From a checkpoint of a small model that answers yes/no questions on an image's attributes: 13.5M parameters, 1.2 epochs.
Rows from block 4 of the fusion encoder of a small model that answers yes/no questions on an image's attributes, named by matrix and row number. Rows with one number belong to one neuron. Each number is 128 + 32 x the weight over its row's rms, rounded and kept within 0 to 255. All counts start at 0. Numbers have three digits each.
After each neuron's rows are labels from the 100 texts, of 14976, where the neuron reaches its highest value: "fires on" is the input token at the peak. Only what is clearly more common there than usual is listed. The data: aerial photos of the United States (SatlasPretrain). In brackets: how many of the 100.
# fc1: MLP up (fusion_encoder.blocks.4.mlp.fc1.weight, 1536x256), inputs 86-128
# fc2: MLP down (fusion_encoder.blocks.4.mlp.fc2.weight, 256x1536, transposed), outputs 86-128

fc1.477:106128128127140131083131112125019136137137141125131163127134115127199073126137128098130100097186061077115127152145130136116114067
fc2.477:151096109144119070178166128167133148037162128126123101128154179129104071136103154136184163113137124062171123129074104065135208107
fires on: "parking lot" (96)

fc1.475:152143130094126214127148123123106145106102056123126123121107241139103104127120076122131129138130111143102083133103127070181115146
fc2.475:125133129134066128188109133155128128131168129149086110165138035128173168129133128133127151128173128124147131095097113064141137127
fires on: "road" (100)

fc1.63:128084129125135061103137113098128116167130155125132124129137139162096154068186156098091104155128098139124128128153122140129128055
fc2.63:125126092130105135173134120089063190115145077191148157119064121173067104124147149171187152120131078086117084087163119172127150107
fires on: "building" (90)

fc1.630:112102137030128129095138158111080128134128108120113145128112054086150186016071086075131129208130114177149177134126137155111109110
fc2.630:094137128130135146127127132117153115106113120136153187125033132184115127166144146236104123126146158144098107090210140174124132120
fires on: "parking lot" (85)

fc1.170:128138136133063132076132106177118181122038146116128121123134122134142132130138123112196136179104094128117146128094084133202092113
fc2.170:153210070128128193152131128116128128157118069153107130127130141147081128135128061129163114147113195120117128128105128091128128109
fires on: "road" (100)

fc1.695:130080128154103129097067112128127160053128132184162102115000142163172139146119211140134177127133126128128122131120179116140160150
fc2.695:102133112155200115101147128102125091133125094118175034127134182135128198119113115118112203152128169133141128135138100132127142113
fires on: "railway" (73)

fc1.372:072111159122128119046132148122126129118089125115081134054142128107126122080083105147139089166127128128134128128121140210130124102
fc2.372:128128128128128128128128128128109142128133128128128128128131079128063128083128125128213128128128070128128128128128141128128128128
fires on: "railway" (100)

fc1.309:206125116107139142063120173127048139172074108143116131065123094132139131157114153127149181108156172089127127158078114130113134102
fc2.309:128158156143121097101136139175117136145108149112101127114158155109141152075128124092094120203091069164143145100108110092081077137
fires on: "crop field" (40); "park" (36)

fc1.277:130125125128128058119079161094111135116131121023127128142133126123130143189122079159146159128128158127124130170151134129000143075
fc2.277:126148130112162181103112031133151088147141154212143126127168127143126113107139169160138134136131141151255132082143150129189129135
fires on: "parking lot" (78)

fc1.93:173123127126172132150128112128116154125108136062129127158044162102130127127129084085116167145092122130125124141131129129125230126
fc2.93:135044078128128128067211105203128143146137064133155107128177128170140118069126132121111053065140113040119136189115089128128088128
fires on: "parking lot" (100)

fc1.446:129129155141103138083116099131112123134131119112105136130143125160139116131115091129126048112115112136127136147125224124116105152
fc2.446:149104127135121120078127133107125135115139125146181157132102111038054133190159148171075126132127069124101074057069081104111128116
fires on: "building" (52); "railway" (32)

fc1.743:128124126128127131135133115128113125121102193097126195129126085129125151169114052132234097175144130111132116130126131095134108205
fc2.743:146143109143121128120172164131123075154106136134098094122179099132175111128141160101133119125126128128124155129146085156136137159
fires on: "road" (71)

fc1.517:128110133148182121173123046151096107118126164147125127127131124123113140116125105122087123198161113154128181147102147085124134197
fc2.517:102123140107105139164090137125028111097079169091127128092169129137134088127136108108123125103174166051128090129114107134170121091
fires on: "building" (58); "railway" (32)

fc1.349:141088206128127126142130097125128130131128165154177146144076131120128091109128131131133119128130140030123124159128133129126053129
fc2.349:136140128128117130146128089133128216117148113147164128146128072181137134056117128128133146139119128124128170182152177155215144072
fires on: "railway" (85)

fc1.395:120153128145164125119168126103079133010099167128139171122105186175131211162180082088119126156124186122106117123111175113164132113
fc2.395:069171115120099115099128098120139109114137086133055128144147124161190161133129171128131153108128150103138159118128128120140128163
fires on: "crop field" (100)

fc1.454:135213128104125210127127164055125154129129119151116136130169000144127134134123116113129129149123104127127127089129128122213126158
fc2.454:186129121129141073128144128113126047114127181109134129135157128163080186120146128127128127150140129129108128088129107128123128128
fires on: "road" (97)

fc1.527:122083130146099141125129110088101135151122105149145161236169129137145080128124130159121101239127152112130130133070119119168109120
fc2.527:073192130120120215141118129165132128125129130130140138117088057158126123127140133128128132058128134139130122127068126180127128049
fires on: "park" (100)

fc1.176:069130141156151111124131106167158120065108128050118126094127131130188128132125162112121135184124026132129162158131101126141092137
fc2.176:145131120073125092153133155129096120084120111130130111129109127138076114085101123183198125132146127146034127093137116126140129152
fires on: "crop field" (85)

fc1.245:135136211143122080148144111125079141131136208127090198189044132153148100106143163127110117130135134124112226171144116130136136111
fc2.245:149090138101128128098069140127131181139138139108000166161072128131166156128150080133136142113134132121150121119177087142140123116
fires on: "crop field" (95)

fc1.45:158112143198126087129114100136145132164114142150192133106121088123123182090166126205123164163143129123119158119169172027175096198
fc2.45:129129161143117127122158119126103146095149128101140149085120198172121070196157150145095146103036085077153104128116084232111119120
fires on: "building" (54); "road" (41)

fc1.619:140124124082110195110130021078127131169128020127113160114122121128136113045131110084163067174148156132102147077124095128145111128
fc2.619:120131186127128134126127089137128126033128123000124125129130136009073100128109119129129131126129129128140122124127128128190078041
fires on: "building" (71); "river" (28)

fc1.136:133114131123127125128137052125117122135129105068125117086165122080108085129132175119132132084136129097128128119170153124128115128
fc2.136:093116114153167113163128116151128132128128122087160128164114161110101065147129112123153128128144155083128090128124104122124159126
fires on: "crop field" (90)

fc1.431:114133126158077094129193138124123052133143119127058146133173131108075085140133128097132144089134141116178146120077105122126127148
fc2.431:193092169064141156087134080141108138112133140096147125113099104187125129125091121111189153178129106113136130170126162145128156094
fires on: "river" (97)

fc1.389:143140106128118152122124123130133129114115116139129080148101134138129136160127129132130132000104125127130130117141172130159127142
fc2.389:205121123112121122123114108122108190140132156058055126078170114100128135075160130130139129170131130085076125184096081093157145131
fires on: "crop field" (68); "river" (32)

fc1.665:146121110130113153131134107124089145128081115129096128133119131123124119115140157121112116255077052035115214134111106122151161103
fc2.665:125147125116122128126115121122133012129131129244123131123131122111124128127130135137128122118106134129131110118049127102125125148
fires on: "park" (100)

fc1.761:124135130140121076098108131084126145079092125111158094142128129153136135128155149093185131131126132125121139128205117139134036138
fc2.761:164129145130255128128130128128128127128115128128128128127128000128128128128129128128183168255128128128128128128128128128112167128
fires on: "road" (97)

fc1.614:102131128159149131141129126128128124130094128136128000127147125189093035102129131175078128129161083127130151128129132104074174108
fc2.614:128128177128134101115175152078119089143128085128128112180128136128083128128117178120155102183153128128107128142137181037143115167
fires on: "railway" (89)

fc1.140:125123110131136128122150165089187128091134152102124120143103128125138125135108154152129086125123120122140175190132120159156000073
fc2.140:073118140140126141085127119105069141108190114130022133099154072129119128131122105187157137113115113128150117209090129094128136128
fires on: "park" (66); "river" (28)

fc1.691:106121149120171153162126106104123085129126121103078045125130229135180131109149201079162126158112134123173166116118171114159126071
fc2.691:122143135116087122125163147128149089164156123104098116141157061139115127131195157150125091119095129155144064077128133100129128057
fires on: "park" (62)

fc1.653:127129099123098138136126082129148130062096109176151124104125178169113115181151200102132196128098128049128098151117128136157107098
fc2.653:124117073102128163117128168105125211120131128128113034091130098101070163112159148134132130167149129128128128122127157128158110128
fires on: "river" (97)

fc1.468:128112153102134112159125117094053148127110133131157129165060102125129157133168129101108105131130137170128092146164097124129150128
fc2.468:077132143112142132125138153122139129052123113115122143107179131137127106130158121126128157138122154125121179133119121138121255139
fires on: "building" (100)

fc1.739:128125148150131131136090133130129125142128128129154149126127128133194224125083087125134107198185134128128130178154120124147113174
fc2.739:106169012137124098103094128119122128113152141128128150183121116103108108154189126102184147128101117139116125143118184128175086090
fires on: "park" (100)

fc1.215:128149133126147116124119137133141127112112198132128128144116118137130152136132094081097090102141177108110174161128137102138153024
fc2.215:065151184133110196118186142151127120080107099099159130183126128124116079138070098158144132128090063159134065069159112176155113127
fires on: "park" (81)

fc1.627:127125083177114124122126082149126117128107092086182165085153132140134138143133128129176128125094126120095126119116139106117118155
fc2.627:093145137130128019102053117089088128110113114106077137165144060066082118128124140157120146134060126120167150131128079144177151127
fires on: "river" (98)

fc1.220:109190118195161128199131084143115119128166136119091057111121139087131137177094100131111129131023135158138121138136194079103164093
fc2.220:154128128081128112000131147118116140109128117128115195123152119160128095128140150112143151117146070119117138158125109074120147148
fires on: "parking lot" (82)

fc1.530:132123142141150134139089128124133115110179128133137120059157142119133112132135127103071114022126111157131156116117196112127166155
fc2.530:076117133100176110132174050188127129118129130166155104141111129101136089115087136125155138133118110099128097132127132111127170143
fires on: "park" (64); "river" (31)

fc1.224:136137127098144201125135097103096118129124084146127122126144132034154147102139132126117078084143153106135153128141085082138012090
fc2.224:128172126106128111130129160128121061092119086126046131130132075229166129128143128136128128190128149116128148130129126128169179104
fires on: "park" (91)

fc1.436:095185116100129125170127080107115135093184158115135127145173100126113023096172087138165145074110073194134120190151134111022153102
fc2.436:145112119122129168139152167157127141113089072119143104061019138140128170125118160123112100211153086111099144123124100113129136130
fires on: "parking lot" (100)

fc1.392:128123137120116128108141106084178113151161126136085116129127046126123169095130138097157117117137219092144112197121114124172168124
fc2.392:129179113069127149132126151132087133145120128190153168154107117083111092172088140205126138221060169189156129187138067138128115128
fires on: "river" (100)

fc1.34:099121136124204158114131092077132130066146092182078103147154155149135123074137190145139071137107158116134131119156126031127090090
fc2.34:130113128161130177090130142243114126122169192113118101091113126120108138122170108063160120167132099151191142107125149152123150143
fires on: "railway" (71); "park" (29)

fc1.169:138185092140133168129127099150180073194134148128095127134130163129182173121129089130149128130038245128129161127129196112089158196
fc2.169:131131128159189143125128125128174131117144137128127124111101158128086131128123128119084059128128081128125102117148128121186132127
fires on: "railway" (100)

fc1.123:142169144109127129128129083117113092065113128132128126128158227170130122134134131071137136149174133120127070150092114134196101144
fc2.123:133129127156123128128127128048120045128132125128255124120130125128125165130128128128129128128128128124128128128123128036128129131
fires on: "river" (67); "park" (28)

fc1.234:121121127110136075076120132125188132128127120070167097134127116144138119068096152178137143137114197139140136130214129182153154154
fc2.234:125178150151143157118091167128133158141123133132127161131129142141102166188141135096089100100131161128138120129092135104126176128
fires on: "crop field" (69); "river" (31)

fc1.532:150141130109129163131066127063151127139121156158128114135087132129144132119122101070136125124151161079131098140138137134079122136
fc2.532:160124128153079079144108136182128136158150189075121131120144145104144098136149138153109136217114130134139214131123080128121167177
fires on: "road" (69)

fc1.767:138143161136144167126184090095064117164130123195110146172185111090116116136128141126122166128129151135149121120128128146171132133
fc2.767:169103124125215082145127136157133131150134126113108111113114124149042129127083106131156193127157111079127178121133084118184114107
fires on: "river" (63); "park" (37)

fc1.495:129188101112194132137183104202117139112122086124124185144065133178131122137121119087133129184102151030128134130158076221148135098
fc2.495:126128123151096128077123127053128035143112141128077070087187063081098154127101122128128127128106118168128128151133128157128127128
fires on: "park" (43); "crop field" (42)

fc1.253:155121119135131103113118128129158135139122102169126093125139115042117128121053230075104161133055151136089104089126201113138117169
fc2.253:144141172128186138107104136140106128156128121057113134098115098128129146128122136113164127130162115149133128248127127139129127128
fires on: "crop field" (45); "building" (44)